A small masked image model, trained from scratch: 101725 training examples.
Rows from block 3 of the encoder of a small masked image model, named by matrix and row number. Rows with one number belong to one neuron. Each number is 128 + 24 x the weight over its row's rms, rounded and kept within 0 to 255. All counts start at 0.
After each neuron's rows are labels from the 100 images, of 14848, where the neuron reaches its highest value: "colour at peak" is the nearest of a few named colours to the mean colour under the peak. Only what is clearly more common there than usual is listed. The data: regions of photos with short descriptions (Visual Genome). In brackets: how many of the 100.
# fc1: MLP up (encoder.blocks.3.mlp.fc1.weight, 1024x256), inputs 0-255
# fc2: MLP down (encoder.blocks.3.mlp.fc2.weight, 256x1024, transposed), outputs 0-255

fc1.493 [121 144 109 104 121 124 122 108 152 128 113 139 137 130 126  76 127 114 114 168 145  88 132 174 150  99 136 104  83 136 126 134  92 107 110 107 149 179 102 141  88 168 121 116 118 130 154 163 182 145 117 104 108 115 147 169 104  80 123 100 170 130 128 147 115 108 153 148 151 121 106 112  96  97  97 132 111 139 122  93 152 142 140 130 116  58  75  96 105 134 130 153 119 137 107 152 159 144 151 119 112 124 134 163 142 157 138 104 159 109 107 117 120 125 151 111 139 138 131 131 126 130 122 117 183 188  74 140 143 102 124 118 138 119 105 115  97 111 172 112 106  86 128 137 149 158 158 171 112 122 102 142 101 148 139 181 121 123  97 111 121 112 144 107 117 133 141 129 145 154 159  84 127 113  87 133 134 165 181 119 137 120  99 150 115 114 170 114 132 127  94 160 137 151 165  84 146 146 103 143 121 141 109 119 155 146 141  95 131  98 182  88 128 105 119 131 106 157 129  96 154  85 143 102 143 129 116 132 123 160 136  89 114 131  99 130 149 134 135  92 149 161  95  97 111  97 131 150 149 107 147 115 142 138  94 112]
fc2.493 [118 142  88 166  98  98 112 132 171 130 113 119  87 127 119 126 129  96 158 112 121 171 155  97 120 142 121 134 148 146 110 118 131 121 140 115 177 113  96 151 153  98 185 124 160 154  91 130  82 123 138  90 154 138 162 131 157 121 123 119  92 101 130 125 152 127 141 135 144 147 141 132  83 159 116 144 127 132 158 132 102 148 131  97 141 134 138 139 121 146 107 115 116 171 121 131 123 103 103 138 140 135 122 137 148 100 145 103 141 163  94 144 141 117 197 116 141 119 128 120  83 111 112 149 107 118 139 138  85 118 116 142 111 133 122 137 185 138  91 167 132 151 151 131 106 140 138  75 145 155  93  88 129 124 124 101 119 136 140 128 129 101 173 125 119 122 127 152 151  74 101 171 151 102  98  88 123 104 156 124 135 182 172 165 142 148 102 131 131  58 142  86 117 135 102 125 114 154 157 132 116 182 132 107 122 127 140 138 127 153 152 114 100 110 168 124 118 121 180 132 109 160 147 145 167 136 137 120 120  78 132 131 140  94 141 124 120 140 112 169 155  92 152 141 149 168 131  98 131 157 138 130 128 110 160 190]
colour at peak: pink (27)

fc1.45 [124 129 136 143  93 141 109 145 147 142 175 113 136 179 187 141  77 152 109 118 105  99 133 123 148 118  99 109 142 107 117 129 132 120 149 111 107 168 144  94 111  95 144 152 132 132  92 143 118 143 123 127 108 109 156 132 148 130 109 153 110 132 143 173 115 123 116 160 132 112 160  99 155 131 121 139 153 122 160  96 129 129 143 105 137 110  89 156 131 133  93 107 168 125 170 131 116 134 137 128 118 117 159  95 141 137 148 143 113 193 104 153 126 101 106 178 160 117 176 108 141 115 144  82 116 132 114 144  87  85 122 154 102 130 171 163 120 138 134  90 145 123 161  86  88 138 132 135 105 163 129 131 110 154 110 123 139 122 145 112 161 147 124  39 119  92 151 153 141 156 112 151 123 125 138 113 147  74 176 122 148 111 134 119 141  91 174 101 178 134 101 133 142  86 101 125 146 112 138 114 100 116 124 136 117 101 151  82 159 146 118 110 126 113 113 116 152 140 169 117 139 126 115 145 129 133 162 126  79 158 166  81 120 138  99 136 130 124 145 133 151 141 172 131 111 154  84 180 119 134 132 135 132 106 122 132]
fc2.45 [145 115 128 103  81 128 127 136 101  65  97 141 153 152 119  87 159 102 119 128 114 160 141 157 125 147 122 115 123  96  96 161 139 125  97 135 119  78  99 184 120 153 136  78  98 130  89 129 154 144 116 137 108 116 125 106 112 104 123  88 124 155 162 129 100 123 149 142 110 142  94  99 155 145 150  95 121 123 149 114 131 119 108 129 120  75 149 122 122 123  97 177 122 105 125 127 125 114 132 138 117 131 169 165 128 123 131 165  65 124 140 124 126 155 131 132 135  87 144 119 149 137 128 107 182 104 131 134 149 128 128 126 158  97 123  96 134 160 119 142  89 145 119 136 124 151 134 127 129 103 125 110 109  98 161 136 120 168 131 176 145 160 158  59 136 143 154  94 101 114 103 119 147 161 131  96 113 164 107 133 102 103  94 159 101 131  74 138  98 116 149 142 161 131 151 145 186 132 152 111 144 163 169 108  96 147  89 162  78 111  72 149 102 159 149 145  99 119 105 140 119 111 117 137 113 140 113 134 140 113 122 146 131 130 151  85 102 117 123 136  82 141  87  97 117 139 140 116  93 119 146 113 126 119 122  99]
colour at peak: white (30)

fc1.146 [146 143  96 122 118 104 121  96 128 160 157 123 128 153 134 141  94 111 143 145  99 121 140 116 147 152  95 160 198 106 166 143 159 100 120 128 171 153 118 103 128 133 117 105 161  99  79 109 130 114 169 107  72 159 145 135 105 117 151 133  93 157 143 125 119 112 147 117 145 123 122 126  76  88 153 120 108 164 133  93 128 113 139  94  69  96 173 152 148  99 130 117  92 115 132 115 168 116 144 148 153 116 135 136 114 107 147 104 150 124 133 150 130 105 127 133 121 164 151 141 122 155 150 105 131  87 142 141 146 150 112 150 145 168 133 101 129 136 111 118 129 121 122  85 113 209 112  98 106 139 129 137 106 129 167 136 153 123 123 104 115 143 117 138 147 116 161 123 149 120 137 137 110 118 113 109 140 153 105 111 137 146 135  98 129 151 124 172 161 113  93 169  89 186 112 152 112  94 155 130 131 122 176  88  77 112 102 135 105 118 129 152 136 132 138 118 123 154 138 154  75 132 152 151 149 121 160 128 119 116 106 133  93 149  93  48 135 178 117 125 134 140 114 167 159 122 126 138  92 119 135 118 125 141 112 100]
fc2.146 [147 131 144 108 114 115 117 141 113 140 133 112 129 145 130 118 144  98 110 162 142 107 131 127 153 141 145 151  77 151  88  95 108 153 129 124 111 114 183 150 136 131 151 144 136 162 166 105  98 143 135 156 134 135 136 142 158 138 135  99 149 116 119  94 153 167 176 116  77 132 127 133 146 137 148 119  92 128 123  55 105 115 117  93 151 131 131  95 106 150 130 203 136 102 153 130 101 161 125 121  93 138  69  90 128 139 105  80 108  96  91 117 113 144 127 130 146  95 109 139 107 101 140  67  98 123  86 161 141  83 117 116 108 126 125 148 129 150 100 143 117 160  98 125 121 128 132 157 125 115 115 141 129 152 135 124 117 155 151 129 154 100 132 105 132 128 110  85  98 115 111 147 100 141 110 130 134 118 182 111 175 105 119 107 149 101 151 124 138 131 120 140 144 135 103 116 179 157 134 101 164 116 133 130 132 138 158 115 105 105 112 140 121 139 140 141 145 136 131 146 123 117  91 130 167 123 121 158 141 150 151 142 149 130 198 205 122  85  98  82 102 120 111 138  95 105  91 116 142 136  86 145 159 113 123 170]
colour at peak: pink (27)

fc1.183 [146 135  91 104 125 110 115 129 121 132 115 107 162 134 126 120 155 138 121 123 118 155 116 109 127 119 128 162 115 135 139 145 119 117 114 168 111 133 116 147 169  98  94  95 119  99  89 144 123 135 111  86 176 159 114 131 142 137 188 111 117 156 145 147  72  66  46 148 136 116 147  93 139 131 136 129 123 133 138 131 145 137 148 133 161 127 127 124 166 140 105 117 140 165 159 140 123 139 137 135 177  91 131 114 153 127 181 123  93 118 153 117 132 147  89 100 137 172 139 143 125 129 178 158 134 110 123 135 120 136 110 129 183 116 180 154 166 168 131 136 126 126 138 145 144 138 126 139  85  91 142 145 160 107  71 110 124 130  77 172 147 158 136 108 125 137 150 116 102 131 148 118 115 118 142 127 117 112 155  95 118 117 104 147 127 123 144 103 131 151 113 137 137 132  67 111 106  99 148  79 132 132 152  93 174 113 116 159 155 153 157  99 100 124 144  92 150 139 131 152 130 115 145 122 159 148 172 136 171 161 180 176 151 142 117 142 125 118 153 141 107 108 150 134 130 127 148 163 136 117 105 158 119 127  91  89]
fc2.183 [120 128 150  89 129 135 157 133 137 143 138 116 114 145 127 139 159 148 130 130 155 118 129  95 162  69 140 161 136 138 115 130 136 129 117 140 148 140 157  94 135 132 136  85 129 128  86 138 119 121 145 108 129 185 171 134 132 143 126 128 129 122 123 131 170 163 137 136  82 128  96  95 104 127 121 146 104 168 145 123 134 108  96  74 132 144  90 182 125 102 164  86 117 155 129 110 152 112 147 149 116 131 112 138 144 124  89 155 108 126 121 136 180 141 134  93 137 165 155 133 120 140 116 110 119 153 120 131 158 133 144 173 154 145 146  97  98 114 112 126 162 116 115 138 131 114 163 118 184 153  91 104 109 153 139 146 169  86  88 160 128 109 136  91 123  91 139 100 120 120 126 142 163  83 128 147 151 143 194 139  76 111 124 135 116 154  95 143 153 141 143 103  46 134 132 117 110 104 143  92 114 122 134  91 121 165 162  87 154 168 131  88 110 159 130 140 132 111 112 150 163 168  82 105 165 130 134 133 140 130 124 138 148 136 149 150 119 156 171 152 121 136 123 145 138  91 134 134 114 167 104  99 125  99 124 113]
colour at peak: pink (27)

fc1.145 [156  94 149 151 145  63 109 122 130 130 130 110 152 161 137 114 154 126 100 127 134 108 114 142 126 117  90 135 108  67 145 128 165 177 142 151 146  97 131 134 193 131 118 130 110 111 135 117 161 138 117 124 142 102 155  91 166  94 135  89 122 146 125 113 111 118 139 121 133  91 143 103 154  92 128 111 166 143 157 110 104 124 186 154 115 116 131 118 124 137 104 152 132 116 165 195 125 142 105 108 125 105 118 114 150 139 133 125  46  84 108 183 150 115 112 118 174 167 116 137 104 108 155 114 111  70 111 118  92 127 109 120 124 166 141 155 152  98 149 117 169 121 119 101 125 103 129 155 138 133 151 119 137 102 127  95 155 145 160 163 139 129 118 148  99 133 141 102 147 125 119 120 153  71 152 102 126 132 140 114 104 147 110 170 140 165 107 124 160  84 118 135 123 147  96 129 152 107  84 130 157 135 130 142 148 143 146 109 102 129 154 128 192 126 118 142  70 138 148 139 121 136 130 106 126 131 165 104 139 128 131 107 172 104 130 131 132 100 120 143 111 143 106 144 154 172 134 117 136 116  97 109 166 139 152 112]
fc2.145 [114 104 133  75 123 127 167 137 122  94 175 146 103 150 121 101 134 150 127 116 103 123  99 140 163  90 155 129 116 120 120 162 165 161 105 104 138  98 130 188  97 149 141 128 183 141 116 156 119 167 180 137 139 129 153  79 147 134 139 125 110 119 121 103 106 122 118 127 101 170 145 141 140  97 135  92 139 115  96 149 102 138  98 153 121 104 110 145 113 144 124 146 159 104  96 139 114 138 136 140 136 150 131 117 144 133 102  67 130 139 150 160 115 116 117 108 133 155  99 140 112 136 148 102 165 159 142 135 101  52 135 118 113 129 128 125 136 126 115 169 142 111 168 120  79 101 100 103 126 153 138 116 151 157 138  97 116 142  99 115 116  93 123 114 146 130 111 127  59 157  58  99 105  97 141 119 146 133 129 117 119 126 113 139 174 156 120 120 135 113 144 139 105  62 117 135 130 138 143 154 132  92 107 102  68 103 145 151 131 141 137 140 113 124  97 150 113 141 152 119 151 115 127 133 142 139 138 125  66 110 105 105 130  73 117  85 133 162 118 155 141 120 139 132 164 116 159 172 146 143 140 106 131 127 156 108]
colour at peak: grey (60); pink (27)

fc1.273 [157  92 138 128 120  90 112 100 135 135 162 146 123 142 113 127 155 112 175 189 108  97 106 100 127 123 110 164 130 145 131 120 115  99 140 125 101 136 162 135  77  98 139 119 135 136  91 127 137 140 128 109 140 109 136 135 130 120 198 149 156 134 130 109 169 123  96 155 136 133  98 129 137 105 156 161 112 121  96 114 153 119 109 131 105 120 137 115 105  85 119 155 158 125 120 130 122 145 167 107 120 161 175 114 123 119 102 152 136 187 160 123 129  75 107 131 145 104 182 120  95 105 124 133 109 138 102 138  60 123 135 124 127 119 106 116 133 163 116 120 146 104 162  99 101 105 179 104 144 113 125 170 176 101 145 139 120 148 156 147 133 106  98 150  90 123 157  98 109  85 143  85 136 125 133 111 123 147 115 127 125 135 103  99 148 111 110 142 108 115  88  92 188 141 129 136  89 141 117 165 146 121 120 132 157 106 109  89 114 106 159 104 119 126 123  93 118 122 134 131 102 168  88 131  99 134 119 147 125 154 140 142 174 142 122  90  99 117 152  85 149 122 140 167  88 119  86 106 155  87 100 117 115 117 153 129]
fc2.273 [132 125 142 129 114 111 153  96 111 160 108 115 128 117 115 132 143 154 127 118 151 158 137 124  87 134 158 133 160  77 130 124 125  93 133 106 144 148 110 104 179 161 107 122 122 171 163 131 115 120 131 147 144 153 116 115 127 119 171 143  94 100 119 130 145 150  85 119  86 151 146 160 117 156 114 133 121 119  93 112 138 140 126 106 122  99  98 118 182 106 113 117 122 145 110  88 100 150 132 153 167 162 134 167 139 179 130 157  85 119 113 123 156 170 112 148 128 179 118 113 134 130 138  97 146 135 172  96 149 109 134 134 123 152 143 103 125 157 154  98 131 120  98  98 125 136  95 114 106 126 146 136 124 101 125 155 181 142 112  90 125 100  72 145 113 132 135  81 147 134 139 122 112 140 181 110 126 106 138 122 153 138 134 147  91 134 172 181  99 125 125 123  78 112  88 109 105  95 137 115 116 127 151 123 117 141 137  86 123 119 171  91 107  96 119 147  97 114 158 165 148  96 170 143 114 184 122  95 144 128 144 124 130 146  78 145 104 132 195 151 127 130  89 133 117 133 135 158 139 163 173 123 161 144 119 118]
colour at peak: white (33); pink (25)

fc1.360 [118 125 134  98 155 133 164 127 153 183 151 165 114 105 145 162 102 162  82 160 156 101 121 141 148 152 130 100 125 102 136 110 147 122 143 110 107 140 149 154 175  85 121 117 136 161 106 121 136 136 102 111  99 142 127 134 140 127 159 152 119 139 151 129 105 135 174 130 112 156 164  98 136 106 139 158 155  99 107 105 134 101 181 151 105 103 122 121 108 169 126 166 110 143 115 103 163 117  97 124 118 131 129 155 137 130 135 136 118 152 169 163 130 133 173 115 127 128 140 175 187 167 193 144 108 129 130 119 164 145 151 103 152 136 122 179 144 138  99 116 129 145 115 114 124 130 109  90 119 110 101 130 161  99 131 138  93 111  98 139 130 142 128 157 144 122 100  79 155 152 133  95 112 152 119 136 115 155 132 105 115 129 175  87 130  93 124 164 148 105 117 171 158 115 114 136 141 122 150 108 152 128 142 127 121 120 129 143 128 132 148 127 186 162 116 127 188 105 110  89 131 126 167 156  78  98 118 136 178 146 129 117 145 143  84 157 155 114 134 164 113 144 137 151 124  85 129 186 122 150 132 136 126 112 167 126]
fc2.360 [129 129 107 121  91 117  98 137 138 128 155 139 155 138 109 163 125 145 112 137 111 183 111 106  71 114 115 128 128 107 154 105 124 133 116 119 113 137  71 150 171 114 107 130 152  92 153 128 135 146 110 135 124 152 130 142 137 108 123 175 121 111  97 131 196  93 143 155 139  88  88 134 142 105 103 103 133 168 107 166 137 139 174 137 139 164 166 158 160 122 123 116 112  87 112 129 126 102 161 104 144 135 134 168 142 142 103 185 183 140 143 125 109 148 148 131  95 126 148 102 154  86 119  99 196 116 151  94 151 132 140 131 156 120 106 104 117 144 119 112 104 135 116 103 146 132 119 117 146 150 129 139 114 123 176 138 165 148 154 120  98 130 130 163 135 103 123 118 126 122 132  77 119 111 158 123 138 133 145 121 146  73 127 113 161 125 124 185  99 160 151 139 107 169 139 107  94 146 102 118 108 151 109 127 144 108 146 104 176 145 100 146 159 121 142 148 134 133 108  84 128 148 128 117 143 146 105 141 151 137 112  84 114 115 161 147 133 134 175 105 102 125 141 131 118  88 147 122 134 200 108 116 153 179 139 121]
colour at peak: white (34)

fc1.499 [141  93 157 132 135 119 136 128 100  79 132 116 132 131 100  79 159 132 129 150 141  96 122 158 154 129 102 128 144 162 136 163 100 150 138 134 124 154 144 137 201 120 139 143 135 123  64 148 152 102  99  88 109 122 136 134 112 122 122 149 123 150 129 147 116 123  56 119 142 111 146 115 117 120 118 117 152 106 157 126  77 138  77 153 120 111 139 106 124 118 136 180 144 123 104 120 135 144 114 119 134 116 132 116 132  98 171 135 117  84  79 158 125 137 140 134 139 202 106 102 114 135 102 107 118 170 115 148 103 129 141 147  87 165 152 132 138 172 129 102 133 120  94 152 131 110 130 130 159 155 137 133 123  82 131 108 144 107 178 133 126 123 136 137 119 162 158 157 163 106 130 115 157 128 192 141 153 135 109 154 133 143 120 158 134 117 195 109 139 130  93 138 110 180 145 129 124 113 116 108  90 122  79 142 117 139  94 139 138 162 139 133 111  94 135 138 123 132 106 148 136 125 107  91  92 117 157 144 103 106 155 101 128 127 177 146 114 124  48 131 106 143 105 143 111 154 142 133 134 119  78 142 118 116 155 126]
fc2.499 [130 112 115 101 125 156 160 131 134 111  85 143  80 125 127 151 152 135 123 123 136 133  76 121 116 131 106 131 156 145 132  73 121  93 136 144 106 145 127 136 134 140 147 108 115 121 141 103 105 130 160 145 117  88 132 134 124  87 116 108 114 168 163 127 104 117 108 150 133 132 108 126 119  94 107 146  92 147 122 124 156 136 134 105 129 159 129 122 128 111 125 166 124 116 118 165 120 139 100 126  59 111 123 148 130 116 117 158  67  87 170 103  93 134 138 138 133 125 132 119 153  92 120 152 164 156 148 172 108 126 118 119 163 136 141  84 117 163  92 155 119 112 151 113  85 128 113 137 115 101  98 124 107 193 125 103 115 128  92 125 124 105 152 103 169 113  96 135  82  96  91 138 158 134 140 176 118 154 146 133 107 130 145 104  66 119 171  89 156 128 146 151 144  89 102 158 159 104 101 144 156 140 171 101 142 103 157 127  96 138 117 154 124 168  96 116 108 130 158 146 121 116 141 132 123 141 129 102  91 140 135 180 110 166 193 116 130 163 112 125 113 127 143 132 137 123 110 109 165 166 121  68 115 110 131 131]
colour at peak: pink (41)

fc1.292 [ 96 138 159 151 158 187 131 124 155 141  90 129 152  85 114 113 109 106 117 108  94  95  76 113 111  95  97 155 140 130 140 114 124 138 118 116 105 158  87 136  85 150 123 136  88 117 126 167 164 113  95 110 122 121 117 121 120 120 172 105 117 123 180 150 156 132 125 124 132 148 135 119 115 124 138 121 165 101 117  71 119 111  82 102 109 115 160 104 118 108 118 182  87 172 116 129 130 158 122 133 119 154 138 119 142 123 124 109 113 123 178 135 141 108 105 140 129 120 123 141 153 115 142 134 153 119 112 157 129 147  81  94 121 131 134 167 132 100 138 117 160  91 148 138 117 151  90 109  98 133 156 152 128 117 109 153  99 122 101 128 125 118 120 117 111  85 111 132 146 153 129  77 105 135 171 143 109 155 150 131 103 100 108 151 113 125 158 128 126 117 114 151 114 114 109 132 152 134 156 114 143 105 114 147 166 139 119 110 138 139 129 106  73 142 148  99  82 139  81 147 134  42 106 130 130  72  76 146 173 131 158 120 135 128 139  99 117 136 144 142 143 116  99 111 110 103 123 183 118 109 170 113 141  75 139 107]
fc2.292 [128 140 133 133 143  90 131 123 132 143 155 133  86 146 136 144 127 109 157 157  99 162 132 174 146 147 122 140 130 106 131 134 117 129 111 144 119  60  96  96 177 113 162 156 127 106 122 140  65 143 106 161 114 121 119 122 160 113  89 163 104 112 130 103  99 135 117 127 131 154 153 127 106 140 133  87 146 115 134  80 159 112 154 105 143 165 108 131 129  79 131 131 142 213 143 142 121 141 137 102 150 132 140 116 145 120 118 115 140 122 141 135 133 122 125 124 145 121 104 111 130 136 132 171  84 127 156 151 110 125  95 170 168 108 112 109 193 102 129 150  99 147 156 109 121 144 141  90 175 162 142 117 113 114 120 145 133 152 141 117 145 147 127 125 166 119 107 128 147 116 108 159 117 144 195  95 131 113 130 104 144 121 125 153  84 132 115 171 127 105 134 111 126 128  92 150 136 135 128 147 153 104 134  89  67 140 125 151 151 116 136 155  92 104 123 139 161 117 124 158 137 201 161 140 141  87 203 137 109 128  97 150 159 148 153 157 108 123 138 124 116  98 152 114 128 139  97 139 101 146 157 148 111 106 102 112]
colour at peak: pink (34)

fc1.46 [137  93 133 100 128 106 152 135 142 121 181 117 102 131 127 162 103 140 137 161 107 105 101 123  97 134  93  88 151 123  79 126 147 158 136 132 116 136 169 157 155  83 134 104 126 150 121 159 135 160 111 100 132 123 123 142 102 176 123  94 128 133 163 144 119 156 127 113 114 130 126 144 117 125 128 106 116  65 115 109 146 146  92 126 126  96 132  56 192 137 123 172  95 162 144 115 151 109  52 141 135 163 109  96 141 150 140 174 103 104 125 138 137 119 124 129 139 154  98 120 167 139 125 125 127 126 130 128 130 175 135 126 136 150 102 114 149 134  93 138 120 130  97 130 146 119 133 133 137 111 170 124 129  88 134 117 146 130 172 142 140 113 132 154 124 115  76 100 132 155 146 146 100 173 156 145 156 128 173 123 134 157 145  84 109 107 172 159 114 133 122  99 138 177 112 126 112 166  87 123 129 131 158 129 111  94 113 102 109 128  87 145 147 118 116 138 108 136 136  90 128 148 163 124 124 104 132 175 150  85 111 142 128 138 162 143 151 102 132  96  99 131 125 137 118 105 148 192 144 120 164 110 129 142  90  90]
fc2.46 [119 139 149 149 113 119 109 131 132 134 106 155 124 158 118 140 125 133 117 106 144 113 161 133 131 133 116 155 114 129 127 113 136 129  74  81 122 130 133 130 151  93 150 138  94 132 116 150 144 121 170 131  97 110 107 128 127 137 186 151 134 148  93 115 110 118 148 125 141 118 128 103 129 144 105 165 138  86 108 160 134 119 112 154 152  81 112 125  93 104 116 116 124 152 133 111 133 130 147  81 184 153 103 146 106 135 121 141 125 120 109 143 103 140 132 145 121 136 153 125 146 128 125 124 184 182 116 172 105 155 158 147 186 106  72 156  88 191 128 188 130 133 115 106  91 123 114 140 191 134  82 142 131 163 124 146 154 142 156 142  98 140 129 138 100 142 109  99 103 125 205 140 130 127 141 138 120 130 118 135 101 123 134 173 180 141 133 184 117 126 124 107 102 164 161 136 114 126 131  87 122 114 123 112 127  96 164 116 130 143 107 124 178  86 142 135 123 107 133 141 100 197 115 109 135  84 125 146 133 144 113  91 130 158 137  80 120 150 113 126 109 135 144 118 122  90 145 135 151 141 129 125 158  75 127 103]
colour at peak: white (25)

fc1.190 [128 125  93 146  79  95 114 198 170 131 122 125 178 125 125  86  89 149 174 121 149 140 125  74 141 138 136  96  93 156 148 168 114 174  86  83 112 126 142 134 124 118 118 143 147 150 105 118 170 135 122 123 100 130 107 173 132 119 130 127 132 162 137 121 177 115 102 179 147 148 130  77 100  68 121 134 123 110 141  96 119 132 128 129 116 117 169 127  94 144 125 118 144 138 110 146 142  88 114  97 148 128 105 114  95 100  95 123 149  93 120 131 114 140 106 141 145  88 138 149 100  96 157 151 143 117 131 157 146  66 124 143 119 104 131 134 157 142  98 115 144 108 120 107 115 134  99 102 171 185 123 106 161  89  90 152 151 126 144 108 118 112 111 142 119  76  85 108 133 116  78 101  94 104  85 175 113  89 128 152 116 107 138 107 106 111 114 125 138 163 136 115 100 123 122 125 127 123 122 154 120  91 129 128 131  94 116 103 145  94 124  97 136 112 111 168 156  90 156  99 133 119 123 150 128 141 149 141  93 129 123 128 115 122 132 129  93 126 107  99 137 119  97 160 168 119 151 110 125 124 114 113 112 140 120 114]
fc2.190 [123 157 119 143 152 130 155 118 143 115 116 111 130  98 110 142 132 107 128 105 109 126 206 162  92 137  91 126 107 137 141 156 102 144 139 129 155 122 106 123 133 101 163  80 122 142  62 123 124 130 124 100 138 149 119 161 102 170 106 143 127  86 129 130 148 139 100 145 124  81 125  82 123 134 139 179 188 100 125  64 140 123 115 136 132 108 136 140  98 134  79 145 140 145 141 121 151 116 120 166 142 133  97 160 109 155 155 105 143 110 129  82 153 138 115  98 138 139 142 137 112 149 136  87 124 133 143 112 125 140  87 113  99  95 102 164 139 136 123 134 150 129 111 141 102 137 163 205 122 135 141 149 122 126 128 144 135 114 148 155 112 132 132 152 142 116 134 106 177  94 162  93  87 127 156  85 135 119 142 170 118 143 132 119 119 109 129 140  93  99 119 123 109  72 113 128 139 130  93 124 139 126 107 140  68 142  91  81 114 130 136 104 170 132 121 119 146 119  81 105  94 162 122 121  95 128 130 116  84 112 143  79 134 162 153 131 134 157 114 142 122 105 108 115 137 116  99 123 165  89 148  84 109 141 139 141]
colour at peak: grey (66)

fc1.150 [132 142 113 100 133 133 130 126 116  96  98 144 113 111  99 107 145 154 131 110  98 124 103 132 125 136 129 174 156 123 132 139 153 126 143 118  95 144 151 114 100 164 122 118 105 108 140 104 149 142 137 148 114 142 103 107 145  96 115 129 113 139 109  71 118 114 141 130  83 147 111  85 140 120 164 152 155 146 124 120 105 143  83 103 160 118 143 123 177 164 189 129 142 118 144 121 121 112 101 121 124 120 119 115 132 148 115  95 136 126 101 104  88 169 126 135 104 166 164  81 139  66 131 162 144 124 127 103  96  96 157 120 137 124 144  98  98 122 124  97 122 107 139 155 123 106 133 103 116 122  99 143 111 177 138 141 115 150 103 118 153 113 107 108 179 157 146 128  86 133  79 174 153 138 118 154 130 116 116 124  98 136 139 154 119 179 144 120 129 124 128 171  93 146 183 154  86 110  95 157 131 125 162 127 161 147  59 112 159 128 132 183 120 121 159 119 122 164  96 119 120 184 155 144  78 155 125 108 122 141 122  95 123 113 119  92 135 132 151 116 100 148  84 178 122 148 160 114 149 104 148 147 147 117 152 105]
fc2.150 [154 107 115 129 111 173 134 119 132 150 144 118  89 165 147 160 127 129 125 112 104 125 132 108 151 146 158 140 134 165 113 149 122 117 110 129 131 117  69 143 144 119 122  87 153 143 107 108 141  94 143 143 108 150 113 132 110 130 127 109 190 149 173 150  57 125 138 150 117 118 126 147 115 125 137 115 184 120 145 129 166 107 161 121 159 162 137 127 131 134 100 137 114  75 148 107  93 106 150 138 107  95 146 164 138  83 133 121 175 125  61  96 149  67  99 124 128  93 108 122 123 125 110 105 123 117 147 113 154 164 147 136 128 126 104 138 130 125 147 119 131 126 138  87 120 136 131 161 149 144 132 157 106  87 105  96 145 125 132 118 141 120 142 105 121 117 111 131 145 127 107  90 152 148 151 138 116 136 130  99 125 123 108 140 127 102 105 149 102 114 146 148 118 120 167  42 148 128 137  61 143 138 125 160  99 137 153 136 116 166 131 133 153  92 132 150  80 138 103 124 123  51 117 143  96 157 152 107 147 144 163 143 149 154  90 150 104 117 161 119 127 152 103 146 107  95  96 130 122 128  84  89 136 111 117 149]
colour at peak: pink (29)

fc1.532 [120 175 164  94 121 133  82 161 170 133 118 109 125 109 121 133 110 146  84  71 139 153  92 120 138 101 103 142 126 116 150 136 125 136 120 144 167 135 104 117 142 125 120 140 111 123 137  82 101 133  61 174 127 132 128 132 141 148 154  85 125 142 116  99 147 136 131 154 124 115 109 136 124 145 127 108 118 148 122 163 140 191 166 128  92  97 143 118 115 118 119 115 137 124  84 132 154 138 134 152 126 118 103 108  93 144  92  99 148 116 164 114 114 130 125 140 103 120 133 138 117 144 132 161 137 164 123 142 120 111 148 136 112 145 124 129  84 127  97  96  84 140 129 113 166 157 157 158 180 145 152 144 100  94 141 184 140  92 157 123 150 124  95 144 133  77  82 115 113 122 115 119 100  80 161 161 143 183 156 130 109 142 122 136 125 118 107 125 142  80 126 111 117 212 135 170  95 129 139 142  91 142 150 120  63 147 122 136 131 101 146 134 143 164 190 107  96  93 121 103 120 118 141 144 132 138 125 126 149 137 158 127 147 114 143 112 107 139 122  93 157 153 152 153 133 114 138 101  98 119 112 108 123 143 113 107]
fc2.532 [143 141 139 135 103 139 127 162 109 113 109 135 170 113  99  82 141 155 156 145 124 116 138 109 120 137 123 174 111 110  91 146 114 135 158 184 134 101 124 152 141 101 166  53 138 145 103 151 135 141 152 119 126 144 134 105 132 119  98 117 142 163 147 143 163 135 129 149  73 129 100 144 132 126 151  94 163 158 117 141 124 123  88 120 106 136 119 106 167 130 132 169 126  97 100 155 129 114 110 133 108 156 120 164 109 110 119 125 108 130 145 122 153  89  89 141 125 112 191 183 153 123 125 131 112 117 180 122 192 118 134 127 131 142 111 131 114 130  78 139 159 132 177 144  96 152 103 142 108 100 144 149 157  98 114 111  91 129 113 149 130 170 105 156 113 126 125 139 104 104 109 132 131  95 161  97  95  86 118 133 131 100 131 138 113 150 117 151  99 161 129 163 150 112  96 162 132 130 118  89 166 131 115 154 150 102 129 126 110 144 117  81  98  90 130 139 124 122 106 128 119 126 142 112  97 118 144 145 165 122 112 145 112 122 151 131 132 112 163 157  88 151 136 119 122  89 122 102 106 118 130  89 119  76 144  44]
colour at peak: grey (61)